{
  "arch": "repvgg",
  "model": "multi-label image tagger",
  "dataset": "photos of plants, animals and fungi (iNaturalist)",
  "train_examples": 155796,
  "image_size": 32,
  "crop_scale_min": 1,
  "horizontal_flip": true,
  "norm": "batchnorm",
  "activation": "leaky_relu",
  "depths": [2, 2, 2, 2],
  "kernel_size": 3,
  "stem": "deep",
  "widths": [64, 128, 256, 512],
  "num_labels": 75,
  "mixing": "mixup",
  "init": "orthogonal",
  "optimizer": "muon",
  "muon_scale": "match_rms_adamw",
  "lr": 0.0075,
  "momentum": 0.9,
  "nesterov": true,
  "orthogonalizer": "polar_express",
  "adamw_lr_other_params": 0.00099,
  "grad_clip": 0.5,
  "ema_decay": 0.995,
  "steps": 24900,
  "batch_size": 64,
  "epochs": 10.2,
  "lr_schedule": "wsd",
  "decay_fraction": 0.2,
  "final_lr_fraction": 0.05,
  "warmup_steps": 490,
  "weight_decay": 0.02,
  "adamw_weight_decay_other_params": 0
}
Rows from block 4 of a small multi-label image tagger, named by matrix and row number. Rows with one number belong to one channel. Each number is 200 + 30 x the weight over its row's rms, rounded and kept within 0 to 999. All counts start at 0.
After each channel's rows are labels from the 100 images, of 14976, where the channel reaches its highest value: "peak at" is the part of the image that holds the peak; "top examples" is what is common among them. Only what is clearly more common there than usual is listed. The data: photos of plants, animals and fungi (iNaturalist). In brackets: how many of the 100.
# c3: 3x3 conv, stride 2 (model.blocks.4.c3.weight, 256x128x3x3, each kernel summed), inputs 0-127
# c1: pointwise conv, stride 2 (model.blocks.4.c1.weight, 256x128x1x1), inputs 0-127

c3.14,169,170,179,163,166,158,177,238,213,184,225,151,180,209,209,201,201,166,181,211,218,249,184,233,231,225,186,180,217,245,217,114,233,201,233,247,151,185,173,167,202,197,153,291,165,219,212,228,235,180,226,227,213,187,212,194,176,159,194,201,227,156,189,234,212,208,170,207,215,194,204,211,188,145,211,204,156,177,143,204,172,224,194,209,170,167,186,181,185,249,221,227,203,217,163,240,244,187,178,215,207,194,212,173,153,211,182,226,229,203,177,199,207,128,122,192,199,183,125,150,224,223,184,187,204,188,235,182
c1.14,169,174,209,211,191,170,196,275,152,201,266,184,183,236,216,201,210,248,232,245,208,212,201,230,214,232,196,205,193,227,232,146,171,227,200,251,186,183,184,160,192,166,202,212,175,268,196,202,266,188,229,129,212,210,207,217,254,157,189,201,221,188,169,203,181,208,166,212,240,199,252,217,204,199,186,183,174,175,188,191,206,197,166,214,180,191,192,185,230,240,185,219,236,189,185,236,169,142,232,221,240,209,181,141,173,176,197,208,164,162,180,223,165,164,142,183,223,182,132,156,198,164,157,239,215,203,257,185
peak at: centre (32)
top examples: class Aves (85)

c3.213,186,165,226,185,194,163,194,199,219,163,176,215,240,197,230,157,214,206,186,227,231,231,196,192,157,121,179,217,183,220,191,201,187,199,178,161,94,156,171,177,177,183,193,185,247,181,207,215,181,218,190,197,203,179,181,246,176,220,193,205,191,251,166,218,164,179,181,182,237,202,217,179,161,223,207,196,221,203,164,185,162,211,216,193,284,174,170,177,203,152,228,225,179,211,203,160,192,193,210,206,225,247,250,196,185,207,214,207,153,210,222,226,228,190,190,196,169,263,212,221,297,196,145,232,151,144,199,243
c1.213,179,171,231,190,192,187,142,209,200,206,217,207,242,198,218,170,207,168,192,246,209,202,195,198,136,122,211,223,162,239,178,183,205,178,157,146,120,148,155,173,153,206,163,199,231,130,199,201,191,218,187,207,229,159,198,257,184,175,187,222,186,234,161,210,158,216,166,158,194,224,204,189,194,228,187,202,190,171,163,180,172,215,199,151,259,197,170,189,208,145,198,240,181,241,210,170,180,188,193,191,213,230,265,179,211,179,207,174,184,231,233,183,178,205,199,179,176,227,214,193,276,195,171,231,183,163,177,252
peak at: centre (31)
top examples: class Insecta (59)

c3.16,189,209,144,210,191,172,219,193,211,228,286,172,182,157,198,134,186,195,193,202,173,159,157,221,162,193,161,174,233,202,203,188,205,243,221,163,211,157,171,169,229,179,177,158,194,171,245,159,195,185,246,186,224,200,183,258,163,177,187,201,168,211,196,200,177,158,198,247,252,200,251,169,206,244,192,194,227,204,216,179,197,207,242,257,242,194,199,213,223,138,203,189,242,190,211,183,169,279,176,204,204,186,203,207,205,216,182,207,199,175,225,224,181,125,156,201,171,137,221,196,149,197,171,246,223,187,178,174
c1.16,216,251,157,230,182,193,185,154,213,225,308,181,190,135,144,181,194,172,205,163,195,174,179,204,156,216,170,180,236,190,188,169,206,240,255,225,203,174,162,160,255,192,148,204,223,191,265,183,194,179,242,144,242,218,196,226,174,214,201,242,198,209,174,189,164,120,172,261,225,228,247,172,204,218,204,200,215,180,218,168,186,211,214,204,212,199,170,186,199,160,199,174,253,198,179,173,188,211,173,203,194,163,192,167,169,183,183,169,197,171,214,215,162,183,163,160,142,187,212,208,183,193,166,194,220,178,198,195
peak at: bottom centre (40)
top examples: order Passeriformes (61)

c3.194,203,169,201,218,222,228,194,160,201,202,143,183,230,198,226,165,183,222,237,178,215,226,242,235,184,206,159,207,207,181,182,212,182,191,181,213,169,238,168,273,167,213,193,203,192,229,212,179,204,164,164,217,207,257,205,210,193,157,170,148,211,158,239,248,227,232,129,137,179,200,202,191,199,195,156,152,219,200,239,168,217,252,194,152,194,163,216,228,190,221,173,208,162,167,207,219,214,210,175,186,171,178,181,213,174,213,190,234,191,254,175,153,174,174,152,170,195,257,141,192,147,212,223,200,204,288,236,193
c1.194,218,150,162,199,201,250,185,185,236,216,179,159,233,158,205,166,205,234,242,185,206,205,249,242,151,200,196,146,227,168,148,214,203,182,162,182,180,253,191,270,193,194,204,211,231,257,223,157,204,169,154,223,210,272,162,208,175,138,182,178,182,190,219,276,222,199,149,154,193,200,226,210,239,190,168,146,212,219,207,183,210,198,208,166,213,153,221,185,197,222,147,209,193,182,231,245,207,217,216,177,178,183,202,200,191,234,203,236,192,254,189,167,194,207,165,190,185,250,145,194,168,215,221,204,204,201,250,206
peak at: bottom centre (34); centre (26)
top examples: class Insecta (63); phylum Arthropoda (63)

c3.73,242,200,196,156,179,208,150,183,187,185,212,193,284,214,237,221,154,224,184,174,171,229,180,202,200,216,235,206,195,157,205,210,173,202,195,212,136,178,184,251,203,196,233,186,198,211,222,198,181,225,223,161,230,237,177,150,231,166,181,222,225,169,179,143,198,183,207,136,228,176,226,192,207,274,229,131,210,209,144,237,213,252,231,205,208,210,219,176,166,219,199,210,198,180,160,237,184,157,228,233,193,191,223,162,206,176,215,219,172,281,190,192,168,246,185,208,255,206,193,152,189,225,138,182,188,162,198,207
c1.73,239,187,195,186,179,190,189,196,192,193,207,164,254,213,229,226,172,261,168,195,193,273,172,171,236,187,178,188,205,158,175,172,167,181,180,199,165,202,173,197,214,177,218,197,202,203,209,189,176,224,247,182,212,225,193,186,216,177,143,199,213,178,164,144,165,182,251,189,235,178,164,200,173,226,203,121,187,242,151,232,215,233,232,161,200,221,257,222,145,221,173,206,179,179,162,248,193,195,220,260,187,182,215,196,210,165,204,206,174,276,197,191,192,249,191,231,259,214,218,186,182,203,116,173,186,151,239,198
peak at: bottom centre (33)
top examples: phylum Arthropoda (72); class Insecta (69); order Coleoptera (25)

c3.42,200,184,190,190,210,157,164,232,186,185,264,174,179,148,229,161,179,192,200,164,185,208,161,256,142,184,219,204,246,208,187,231,286,236,187,158,184,187,162,238,202,240,171,181,242,192,201,164,206,245,236,154,201,212,212,190,156,195,168,222,223,187,191,235,199,212,166,234,180,188,205,239,183,230,200,178,154,179,197,201,180,188,195,205,181,237,229,198,198,272,165,198,157,179,151,183,222,211,195,219,199,189,161,217,185,253,181,226,174,232,224,253,206,173,202,183,197,211,159,181,223,236,288,142,226,151,216,199
c1.42,210,173,200,188,183,206,175,184,234,181,247,184,158,161,188,145,204,179,212,154,178,161,204,209,147,173,229,205,205,199,178,229,275,219,201,157,206,197,171,263,195,285,198,220,212,172,213,182,179,215,219,194,148,198,222,196,160,207,164,204,248,188,184,246,184,209,185,220,224,185,203,215,181,223,190,162,131,215,187,232,182,157,196,171,175,239,187,221,169,267,213,218,156,182,181,213,174,244,198,205,233,182,165,227,191,262,166,241,188,185,192,251,213,182,204,181,226,214,136,157,203,228,274,162,240,199,202,217
peak at: top centre (26)
top examples: order Coleoptera (29)

c3.181,173,172,148,209,172,208,244,206,229,163,183,215,158,235,192,140,184,229,187,180,239,186,215,199,175,181,196,193,218,207,190,178,204,177,119,164,175,213,203,198,178,163,211,182,172,197,194,195,194,196,196,245,207,239,169,203,174,176,200,233,230,234,180,225,197,224,154,209,131,245,165,269,251,249,177,185,209,179,153,195,240,196,161,213,166,162,212,230,226,113,181,278,217,203,197,185,192,168,146,160,200,215,183,228,233,207,194,193,188,215,137,202,222,215,186,185,171,235,203,202,197,220,168,239,182,209,267,170
c1.181,163,174,164,251,210,220,210,167,189,165,208,190,195,238,189,153,175,216,158,137,253,200,186,216,138,210,200,179,174,180,179,158,200,122,156,194,168,201,221,174,197,156,191,195,184,227,186,154,199,208,140,208,194,194,202,199,149,202,202,234,189,199,177,202,154,221,130,210,164,225,152,252,208,246,189,185,189,199,160,185,200,165,202,194,169,154,205,214,212,140,157,251,157,194,204,175,218,192,176,169,189,201,185,209,215,180,198,168,253,247,133,198,197,202,241,214,201,239,166,224,203,222,182,203,167,193,265,157
peak at: bottom centre (25)
top examples: class Insecta (66); phylum Arthropoda (66); order Lepidoptera (33)

c3.46,167,176,200,216,211,238,238,231,177,189,177,194,218,182,190,203,190,156,170,202,247,206,204,223,253,151,184,164,207,153,252,181,149,196,217,174,191,240,164,237,174,156,249,152,223,247,213,209,179,233,165,210,214,255,200,169,203,200,208,183,230,216,234,211,257,225,178,176,194,145,224,173,192,217,186,192,155,202,142,216,264,225,206,224,242,237,204,187,185,222,197,254,287,203,172,236,197,224,182,216,169,139,248,211,194,209,181,202,167,234,199,213,175,200,192,218,190,201,192,171,273,214,192,159,219,240,169,177
c1.46,183,183,186,204,191,188,189,199,163,219,197,199,248,203,204,209,208,198,208,186,256,215,196,232,254,175,217,164,205,174,250,169,172,189,226,234,223,208,161,232,175,129,236,156,225,193,221,216,205,256,165,172,192,219,192,176,225,180,206,166,276,226,223,204,261,234,156,183,198,152,208,169,178,241,181,168,150,186,147,200,216,211,194,214,195,257,183,152,190,212,160,257,292,187,175,230,202,212,171,221,172,188,221,221,185,228,193,197,150,202,178,172,191,196,197,217,166,194,216,181,280,199,204,163,246,246,196,176
peak at: top centre (30)
top examples: class Aves (84); order Passeriformes (56)

c3.168,211,205,202,161,167,192,221,210,143,199,194,186,168,214,193,207,207,199,245,233,201,214,181,202,245,266,224,125,199,174,179,196,192,200,196,129,184,225,183,182,195,203,230,133,197,206,198,153,209,170,199,220,186,235,209,223,220,158,213,188,223,197,239,158,182,185,207,180,177,187,176,195,202,201,186,247,205,226,248,217,237,190,158,214,216,221,149,218,195,211,212,208,272,209,198,254,246,181,171,229,226,198,243,194,161,241,215,280,307,248,228,186,188,160,208,181,207,170,218,140,177,189,239,202,193,200,199,165
c1.168,190,241,233,210,168,167,194,205,166,188,124,189,163,179,188,190,201,212,198,210,209,194,201,209,231,230,204,194,216,217,190,199,197,254,144,192,167,223,187,182,204,221,250,193,174,191,215,169,200,156,238,234,188,225,181,229,287,162,207,167,214,165,206,150,222,214,217,199,175,167,194,237,242,181,203,204,150,224,196,178,225,191,164,209,193,224,164,224,209,195,224,205,322,208,216,258,197,201,202,221,217,215,215,187,210,217,236,242,313,215,176,187,196,159,208,183,215,175,194,148,198,237,234,216,222,204,225,153
peak at: top centre (37); top right (33)
top examples: class Aves (84); order Passeriformes (56)

c3.170,190,181,258,204,165,217,190,206,191,199,214,171,211,218,211,180,198,233,246,163,188,172,178,189,168,190,182,198,200,274,215,203,207,196,193,142,170,252,233,177,232,189,226,216,205,176,218,287,154,225,151,184,247,170,235,193,212,193,211,147,178,210,187,169,235,194,200,187,142,225,217,196,180,188,232,193,210,248,181,184,283,212,198,166,214,196,173,153,186,185,145,226,193,199,204,201,177,176,164,188,224,225,285,204,187,235,204,157,189,170,202,163,228,206,169,204,203,310,158,184,172,199,187,210,195,192,197,173
c1.170,201,208,265,180,152,223,213,190,204,252,185,183,171,208,207,188,202,257,205,148,171,178,210,200,152,185,182,189,217,260,191,186,184,206,221,153,220,197,209,190,214,215,213,220,199,184,204,260,174,260,152,224,253,192,241,184,246,189,245,181,186,199,157,117,201,190,185,187,136,202,217,201,157,184,182,191,181,275,166,148,257,200,192,188,277,201,200,160,188,192,145,203,187,201,168,180,200,168,178,200,189,194,258,201,146,238,206,150,153,180,190,177,162,213,167,191,198,231,171,193,188,208,172,203,195,227,202,193
peak at: centre (42)
top examples: class Insecta (79); phylum Arthropoda (79); order Lepidoptera (43); family: Nymphalidae (33)