From a checkpoint of a small multi-label image tagger.
Model: arch repvgg, norm batchnorm, activation leaky_relu, depths [2, 2, 2, 2].
Training: muon at rate 0.0075, batches of 64.
Data: trained on photos of plants, animals and fungi (iNaturalist), 155796 training examples, 10.2 epochs.
Rows from block 2 of a small multi-label image tagger, named by matrix and row number. Rows with one number belong to one channel. Each number is 128 + 24 x the weight over its row's rms, rounded and kept within 0 to 255. All counts start at 0. Numbers have three digits each.
After each channel's rows are labels from the 100 images, of 14976, where the channel reaches its highest value: "responds to" is what is common among them. Only what is clearly more common there than usual is listed. The data: photos of plants, animals and fungi (iNaturalist).
# c3: 3x3 conv, stride 2 (model.blocks.2.c3.weight, 128x64x3x3, each kernel summed), inputs 0-63
# c1: pointwise conv, stride 2 (model.blocks.2.c1.weight, 128x64x1x1), inputs 0-63

c3.12:141133129133126138131091131142094111112174133147172176107150105093194129173137124129111089136085121094136098114121175147145132189118105113158124146161128119134125153118137133125129115135138120
c1.12:155133112135143143150091091167091110090170113141154148118120116107171135162131134119113097145096112083142125107109165139138113183138099098161123134146130140159136171102124139122094120143102141
responds to: class Insecta; phylum Arthropoda

c3.125:082140117148116108142122111108121093139101146134122115163093162111103105110128142077124123130179113110151077088092142162125117126110120134138112144156136095176136170159115112124126092151154126
c1.125:080155123135136103131135100098126104124081126133122128177086128136116114083138109086122116136169092105150090103113148162140129125121120140114116136141146121193120167154103107122143099149159144
responds to: class Insecta; phylum Arthropoda

c3.44:160124083155110135146172103133140102148128123156149099123203113123135162134151099144099113147116113137140123132090158110084101105133091103111099082086126132106129136147110139119137107155131128
c1.44:139119064166125122136166098102147114156135116153143105115150119138137185129128107139088132132126119129132137122088153136083090102131114082098129100097123155093123131153097137092142092152132130
responds to: class Insecta; phylum Arthropoda

c3.110:129116135097095167135140116126141107151103133104134110072121117097138145141106119125125090121135128115160093114128180167107112181138139111126148120079105120108092174128074095143113147125131114
c1.110:122113132132106170109137122115177116162130169084142099070122141084131133143101112133136093105109115138147112120140183172124120161140099120123125131108097130113120150126088104143084136108143101
responds to: class Insecta; phylum Arthropoda; order Lepidoptera; family: Nymphalidae

c3.43:140141158092150139115120114139091121116104164106085152140097119170132112136095138123158131117098187115124111141113109116143116130115091109134141135166118085101105094101153129155133123109132197
c1.43:146161160087151126115113113155104102117106183094104147145105123168128107125122134120171121120103193124132144153144092092148101122126114116131129135173130093103102106102145138148153133102109156
responds to: order Passeriformes

c3.0:124165118094107176124149145168154130128129131130134128117088111129135133154126118163106126130102132090095149169145133121180142090148095153126102102152130120125072074129109141118163091135128111
c1.0:124137115104122117133154120161127176141142122099140147151101116136103118150092153134118122120115116089098137160168100117132126114158100135117098120144099121119088060122115124127177074134132077
responds to: order Passeriformes

c3.61:117152146092126169107137176108144136135095130114110096098153134141133145081167144112142128108139147070140128119096145157163071114159137147145123128108122127136129107122168125138175102100156118
c1.61:108122143085142152093130176117140118121097122089147051112124123154112112092144151125151149104139122083146139102099125156152104144166103123148133101115147126149128125142145126170168114110156128
responds to: class Insecta; phylum Arthropoda; order Lepidoptera

c3.48:121117131148080134125145131159112151170129102160166096102125152138127122167066125103117132131084119122156159106131094097140122103137130115134141170130123142076123112165147110142096126115108084
c1.48:117127132149092142105164119140123161153146088150180103102141126138126146171063112128102141126089109122126197107130098123104121104141131128126145132120149133089130119154136095139108118097119090
responds to: order Passeriformes

c3.32:111137083119187138119147090158115140112096182152155107157116124126118109104150143106175112165160121133170113108109147167110142141129131157132119132109145074106099158137109130121156109128128112
c1.32:128144094133166116082136067139130120129113161135138122140122116107128099107125173100159113169160139124174113139110165145146142155132159151130117144098140077088088137133116157116168133131116127
responds to: order Passeriformes

c3.89:128129124164146115173119085159140166102085130128130157104119126157150158153108132109111101114143119143102140092140112110131143185147113126142135154112080111103105186122135161124139107159151154
c1.89:138121087168150122177097095142148149089079148108136120120120139158133144177120107133112103120150096120139130107134086134136147181132124125137150139114093121098103180125153151154120103155135146
responds to: class Insecta; phylum Arthropoda; order Lepidoptera

c3.118:113129140119110135103139169158108117140166097090126103099126098137189105160107129114160099114090107114139150104141119099128126109155148128173150156156100121077123142124149116141114157087103122
c1.118:125109114100092147106125155165107128165165116105145106104127087145168115129106136129163104126079128129148165097138121094134114107137147160171155154147106100088112143137128116136123185114104126
responds to: class Insecta