A small multi-label image tagger, trained from scratch.
Model: 5.32M parameters, 32-pixel images, arch repvgg, norm batchnorm, activation leaky_relu, depths [2, 2, 2, 2], widths [64, 128, 256, 512].
Training: muon at rate 0.0075, 24900 steps.
Rows from block 5 of a small multi-label image tagger, named by matrix and row number. Rows with one number belong to one channel. Each number is 128 + 24 x the weight over its row's rms, rounded and kept within 0 to 255. All counts start at 0. Numbers have three digits each.
Before each channel's rows are labels from the 100 images, of 14976, where the channel reaches its highest value: "strongest on" is what is common among them; "patch colour" is the nearest of a few named colours to the mean colour under the peak. Only what is clearly more common there than usual is listed. The data: photos of plants, animals and fungi (iNaturalist).
# c3: 3x3 conv (model.blocks.5.c3.weight, 256x256x3x3, each kernel summed), inputs 128-255
# c1: pointwise conv (model.blocks.5.c1.weight, 256x256x1x1), inputs 128-255

strongest on: phylum Arthropoda; class Insecta; order Coleoptera
patch colour: brown
c3.79:102118086128102147160117086151127113125128127117132096093132096152156110120125117096083118116092144104121127111116069099151150133092124155119113154116092073135094099130109142127116131122151125113105141118135106113115058118154111108161080133127116142141117130121095123124103117117157131108137160129138133113142128136122110085088086120118167141103075111116088139112110132127157125091097
c1.79:120116127110123178142119101154105122127140161111162128084123109170139129113107113081104145128112118121137120134156146116148165175100141126136120122140099099113107103139092132123153095115141150117126120108149161104096080135164128117153094106141131119139130114129117129094121141115156117107134119096129143123143126138119126122136081130132169148102079183133133111113102140185160150110112

strongest on: class Insecta; phylum Arthropoda; order Coleoptera
patch colour: brown
c3.117:166148113149152078137142111143114133113100147136124130098098168097129140111134099111135091119106106142128150125113097106140117096143146105110166143124110145117151128151163126143118131122107124062127086091138114142169071119079135088149093119136117146109150153117109129104141139148160137144111127146134112093144163121159127092135128169097119126136105117145118103146158169087086146155145
c1.117:116142179148164112168130132111122123117086132159129123119112167130115125084168104120164098139123116157120112147148126116151123117131124099099129138146097135144147151153166116181116143126106116110141123069092134138149102116125129108149153125128122113111093137126136120090142136137167126131080156134111132136173155133131107135100115163123146146122084134138122101144199139131085148197093

strongest on: phylum Arthropoda; class Insecta; order Lepidoptera
patch colour: pink
c3.237:103150107089088176134134105130092143113119117105157100149093095160157107116129134137140104138130180118108151119118160108123108130114088122124125130134117098118096089142137089092128141100123112135122112104103098149100192167091129148142171080152123144135092116116109093138119101119131103139113156145131117119120108134122120141138100115144139145126118123102112127119108163177144096116123
c1.237:123153114089088176120143091103096144141158130100155129154114114187149129113109160150122093125121156152111130118138160101139134129134117145132145116147110125110124118151159106099140160109126115123124118108113088124111186170098152142132138105128120163114105116130125107113135078156126113144130151154143154096118116127175145145134015128134130134100117104117134117148128133152141117119117

strongest on: phylum Arthropoda; class Insecta; order Lepidoptera; family: Nymphalidae
patch colour: brown
c3.4:139117111120141116160106157139117088121124120125115110169140160121127141122135119121127100120154134135118120132099135144115117136127166080136142140106145108123161119084134109123090113136116110170130127097086165139135117101130160132140107134156148121109113134143112129156093129133178178124092165148154121089131139156148120092116132084148112114131139119126124174122102153108117151078112
c1.4:166154098127124142151109157187142094159138166118120120171112109138119109124138139119163106113135137131146154116122144134088130161118177111138181154119167131161110148117136112136090108122122107169100143103092138143145107102123156116130091149138130140113102125165083154147101137117147156107117141162152137103096116151117142098104142121115138082137129131101154178088116121090122110093161

strongest on: class Insecta; phylum Arthropoda; order Lepidoptera; family: Nymphalidae
patch colour: brown
c3.170:115126169113120110194138124116114113091075114132142116111179115117170160132116122117094120134153124110134096129126142130101091125101119097148124155097124134096101137097125091181131139102091079094150117155140100155126087166141120137178177145157104131136100171116144133086129156105091132155162177120124156136102131117111113118152136126108114093105177097111099173102122136145125139127135
c1.170:081099110096122139161148119098130116096090121120120115150131103129142132142108068157076147149164141104136098121138121105142106006105163093131133133151140108141103111130134105172111144116135121097116139162116087112142097155136116132144151129120096128136150156102161155113121125101090157160153171125120151114130118135137110140141126151102140110117129113150088165117138152154113148116125

strongest on: phylum Arthropoda; class Insecta; order Coleoptera
patch colour: brown
c3.211:119155138123127110084132098129137164116136121091150128151136081134131114110145090129117148116124087099111146136147123152113158096130140079137125103126129144148123099131091107114122131100135143132171118096094115122161070115134091118137118152121088096053135131175137164104149127128103127162122113141144148087108131124116101095131133148125102106135151136141096158105109114129132117110136
c1.211:117142145113132128105141111074141114102142118116155141118114091118149135123123089168126145187113107108110157141138109103114119143122138131141100118137133158151131132153120126111121112109134134141144104124119158129164116115108114090122114118106113107000076117137107160131147121094118143151131116174148132113129128118125129110115162118143150151097115145144103156129118110111126133133113

strongest on: kingdom Plantae; phylum Tracheophyta; class Magnoliopsida
patch colour: brown
c3.173:104133116108116100118094084140120117139138137184133150155115162118150125130119128132098120125103143088103130088141063110170084122141146047125130100108112104108132094090114102094139164126150137153119093160112115108140147114147112126145081112102091138139129113139132102157123164171162155161114156144125097141104065134089119140109144118147160133156110125118099159161130147117147115122162
c1.173:143104103109147113122130125134103144121118180138115139147090162117145145123104123164130094111102157120105144104154108138134133139123128000128130141128153144129161111124136089112112129129135128153145112154144116093137116125147083161154096150079114105111165115155093136135112133173135138123144142141120081161122083150128174138124121125168162086144117133104104149127125127111134107090148

strongest on: kingdom Plantae; phylum Tracheophyta; class Magnoliopsida
patch colour: brown
c3.9:127140091180112147121111148133149101162196162117146142120166149125091103109142101130072150110111129125143130091094097105102138110069147180128100122155118144148121120151085104095103112143120174108131145127132107145137082109176112104093137105088108128115120100117118122126126099116096135112087109114181109091146111136107093121102111115133148099132085141122110133141102153137111109187071
c1.9:137113083141106149148107136106136106162179177126113121116138152133131120093143114131102119150136137102139091118130129112096114138079112170129090122142145124140122157112143102113126124122100208084159105135161123119123094110153124107111141094101106108146128122138107139124122117115093179118089090114185119090134132138105128134112116115147127122109125119105089147161110119147108120166077

strongest on: class Aves; order Passeriformes
patch colour: brown
c3.68:069109097142197087156164119100097139131096120138133125115135118132170105102106141106115117118113112099112133083130086112087112144134100138127133165152153100111110144120127172158117123125132110127114146129115134149108133097108128129101119089155132123165112081092143097182120104131126147118167116139074106173135148100175149132156123103112143075105154120123150139160117119100085134117147
c1.68:076139136111186116170152135102112117124091100173114137129135123132210151122109195143143109168117112093116139113137106120129096112103101131126108150146159116115071108105084135158098096129150100108127110123124157126121117106110136100136154120147155098186093131086131116108153096121124164129113163128090100141128157104150184131138114126119128079101150139101143147132137112132111110138135

strongest on: class Aves; order Passeriformes
patch colour: brown
c3.54:108111087111152108138137153133141122122139152127133098121141138142180132153109110108147138108121109129065118123130101125135158105121092170118129173119135117124166121110169117119117136137134076120139183127119151128088086141126160140100106156111127137099149160107125102139085105109111115144145132119085104139146148129129101112142096147094103116111109135140116095139141129087114163139149
c1.54:130098130082147137113120151116146133119133130119124115129152121138150106112142113130132176114135112091067097139114106108101117144119085158143095173134122135078120132079122112112098130108118109119138138102126119136091119145120167132101106148104134108154183143123133151127064096096133133118161158128091085138151124090094134145145084111073101123118100139133124130136150088086129157169134

strongest on: phylum Arthropoda; class Insecta; order Lepidoptera; family: Nymphalidae
patch colour: brown
c3.71:120153127158110159136197115144113130140127146116157167137167122142104122092165155103158129108097142144162144138138102105138144121169116110134128113127106137141118105139152136144134136134128135114152126134087111139132103136160136148140129102122157124078135112110132083135163117112122089104069142113151124123147156114145138170158181110145149155144122108129148124141132142153099148156136
c1.71:121154119175125151125159136155137123134131145110148177157150141157105112082174135122135090118141128165134153134128118118160144117138133143131119125125113135147129114128141100116145124129118112127153093159112118144130109174118154144138114128119166123110096145117116088131160113123112115110075136092190154158151155098144127165173174133122147175135111170138136125128126119153101114161152

strongest on: class Insecta; phylum Arthropoda; class Magnoliopsida; kingdom Plantae
patch colour: yellow
c3.33:120118111104134132153080135119131083124111103098135170100078142127120117112105174154111140085118129091139121098103118138122109121066093135136111117119154078162169120118152134139122124148149114162090139110133124107119178107159119113137163147117141117091140105116148106181138158110099117085124161103101079136139165139112117108102100116152136139098149114132129147144143160061107112163097
c1.33:097130093119141137101082134128123123121087088107154144127074153137136135095111154150106126084147123098142144120130094133141114138115096122150105127122128101154142142122142146139101141126120111177100121097152121096143163139156098102148139137100146123085169115124155113186149170123120121090133155113095086140115122130099133112123127095128146126091140137159139146106142153106129098154130

strongest on: class Aves; order Passeriformes
patch colour: white
c3.159:146124142139126144093089151146126133148123112097069136141127094117156120133127108128147122114167119128162134127101109152105140146135112146112127100139195140126114080123069127142101102131120133116086130146133142081123134098139148135110123204108159121116133134138123147130093140144084093119185136117098151133144088149105161107103111082133103165121197098121116118086127136106136090127103
c1.159:141129111140097142111096136139121132134146099052062159138129090128200117123121106148114125108073112128174142124117124131128176145140116132119122125143186136105127080112070121132120102125138136111106096138108111095111114123113137148111134180119167146119125139121112108126116114129099104119197137135114173118152083139150168096098120096150098132115154088128138112101140108125135104122121

strongest on: class Aves; order Charadriiformes; family: Scolopacidae
patch colour: grey
c3.226:087090150169135111142103157108153108115173102152130113157129113135114108140138144117094133136111121118143114149141084131170159143075092118136129140094124122105106160112145128102119094078146115133151115141128134152116153147108148123163123154140155162178135147140105144108117122112183128080106072136153132149132140124102127125116085114126137111053129163132109117106155085149167153133078
c1.226:077100137154138150141130141125126119127194093162130109168092139106145106120125129113088128072134141127123107114168129130156151129102132142144156145103148121098125147141127134110110109135130134129159089110136152128115179156095152130157142140140159190163151142136110127139070110126140136094092080062174145160141107147096132133106117116093122131086131137174112118101130100100153131132097

strongest on: class Insecta; phylum Arthropoda; order Coleoptera; family: Coccinellidae
patch colour: brown
c3.56:112113120154163145161136173127148130135114135180155133108132120144147155118115085102135115118108154138143151161149080172121158157149082154149144138117131160099160153116120153063089147106125091125151119123156113104143119128147110125116113149096158141133157179101144127158114139143156108161161142138106122109131134099151149089139131159118164098144122100139136125130145118074127144092128
c1.56:135105122155149114112130201170154134121099141180179140126087156127157143117100142091100135121118169128161171130124099118142156161117131132123166139147122138095131122135132101061120177103152084132119107150140130103130134140107133136127116127116107137139127149074132157113146157142139099167124134116131143101122132103140143118131133184126151160148150144140138127139110106103139183103122

strongest on: class Aves; order Accipitriformes; family: Accipitridae
patch colour: brown
c3.222:118105141150118101106115062134102117100116137116091102153134094145090123088106142123122108122115124111123115138098137123153149113109082141113117141094104119106136101103180155105120117128126124130144101146100099102125113106143119093130098102119094133148123130110129085165153094119164158121110093132163122174096133102116085136112142088144144132111101120132137137116129087105129073144113
c1.222:128094119131127075132122093136093123077127111142097107123126098118083079113117101126080108148111128097113135143118135136096165085108100177093162168116101127128144114125170132114112116103147140130129096116143114083160125106110138101120106078089108137123106136101140113145128086121126072147108100120175119142103164101100118101116115094153136104109127122117149111119172101143090113143071

strongest on: kingdom Plantae; phylum Tracheophyta; class Magnoliopsida
patch colour: brown
c3.155:110119108113146113130144133143106066126106127128188175124104146131105118142136144090086155126116127039160132166125107136124119128130120124146067127163133109140111116135091095183143140097160103143123123174124132133161129145164072124116137143114126116138103125146121120143150112109106177096093166110143115117140105164140119093125141110184152112105159135122129126125129139122126107134068
c1.155:124110091111153134134147110143112105126098180136174156105110117158132116165101116025112121109130120123145177132134113162140116186123148182131078162141124118136167099152137101177135137085142111131157120156130127128155130140145115149103146151111146145132119132110142163140157089113116146099109108151174138143129133141122162130128128109187149115121152109164124104169114112157117113141115

strongest on: phylum Arthropoda; class Insecta; order Coleoptera
patch colour: brown
c3.80:120132144120139110110129132139131099144114123155115120133124155111181123128133156124128120162078127186156150155132128096098159095128166117129118120085142130122142138178141099107130114145114106121154101110131113178117092137135149135105171119121189158116140161127179109140096135152159138155138136123107102102193125090147120156106130153080120096131153102133107142157124096147147105148178
c1.80:134113117108155114148121107131087143161142105125162112147134111083181126088143163116146102146105144149129108150128133147070159146154135148142116147111141156105165122174108108107158108149108125118129116135155078157103099094114127154123145124116159142112137158145128128127117146162179152124122140120120119091134104117102135139119126139130159115170119109085115126124132124106134105138123

strongest on: kingdom Plantae; phylum Tracheophyta; class Magnoliopsida
patch colour: brown
c3.43:118151111153149098151165125146119122093099145151167213122099136119099132119120128131151113121133184118140160129141115133111108121114096107124085105124128181178114097130105130150145119123140097134139124114137130133173158103119131133106109135119120114129139125117109124126131106076122203130125123112094113159105088145139141102108153145105138151135117105135143097149172058095106086181124
c1.43:100144126129136108161166163142106106138125113158109158148125116136140151142106144134149127124142145090146154145142128120110116163127116123123102125167102157154124104124134117176160133102114140133130125133125148136159152140112137111113092115113145140132140164144093119170135126081181189127148126117089151115120144194129129125118141131129149122128133136148130135146151121117094128146124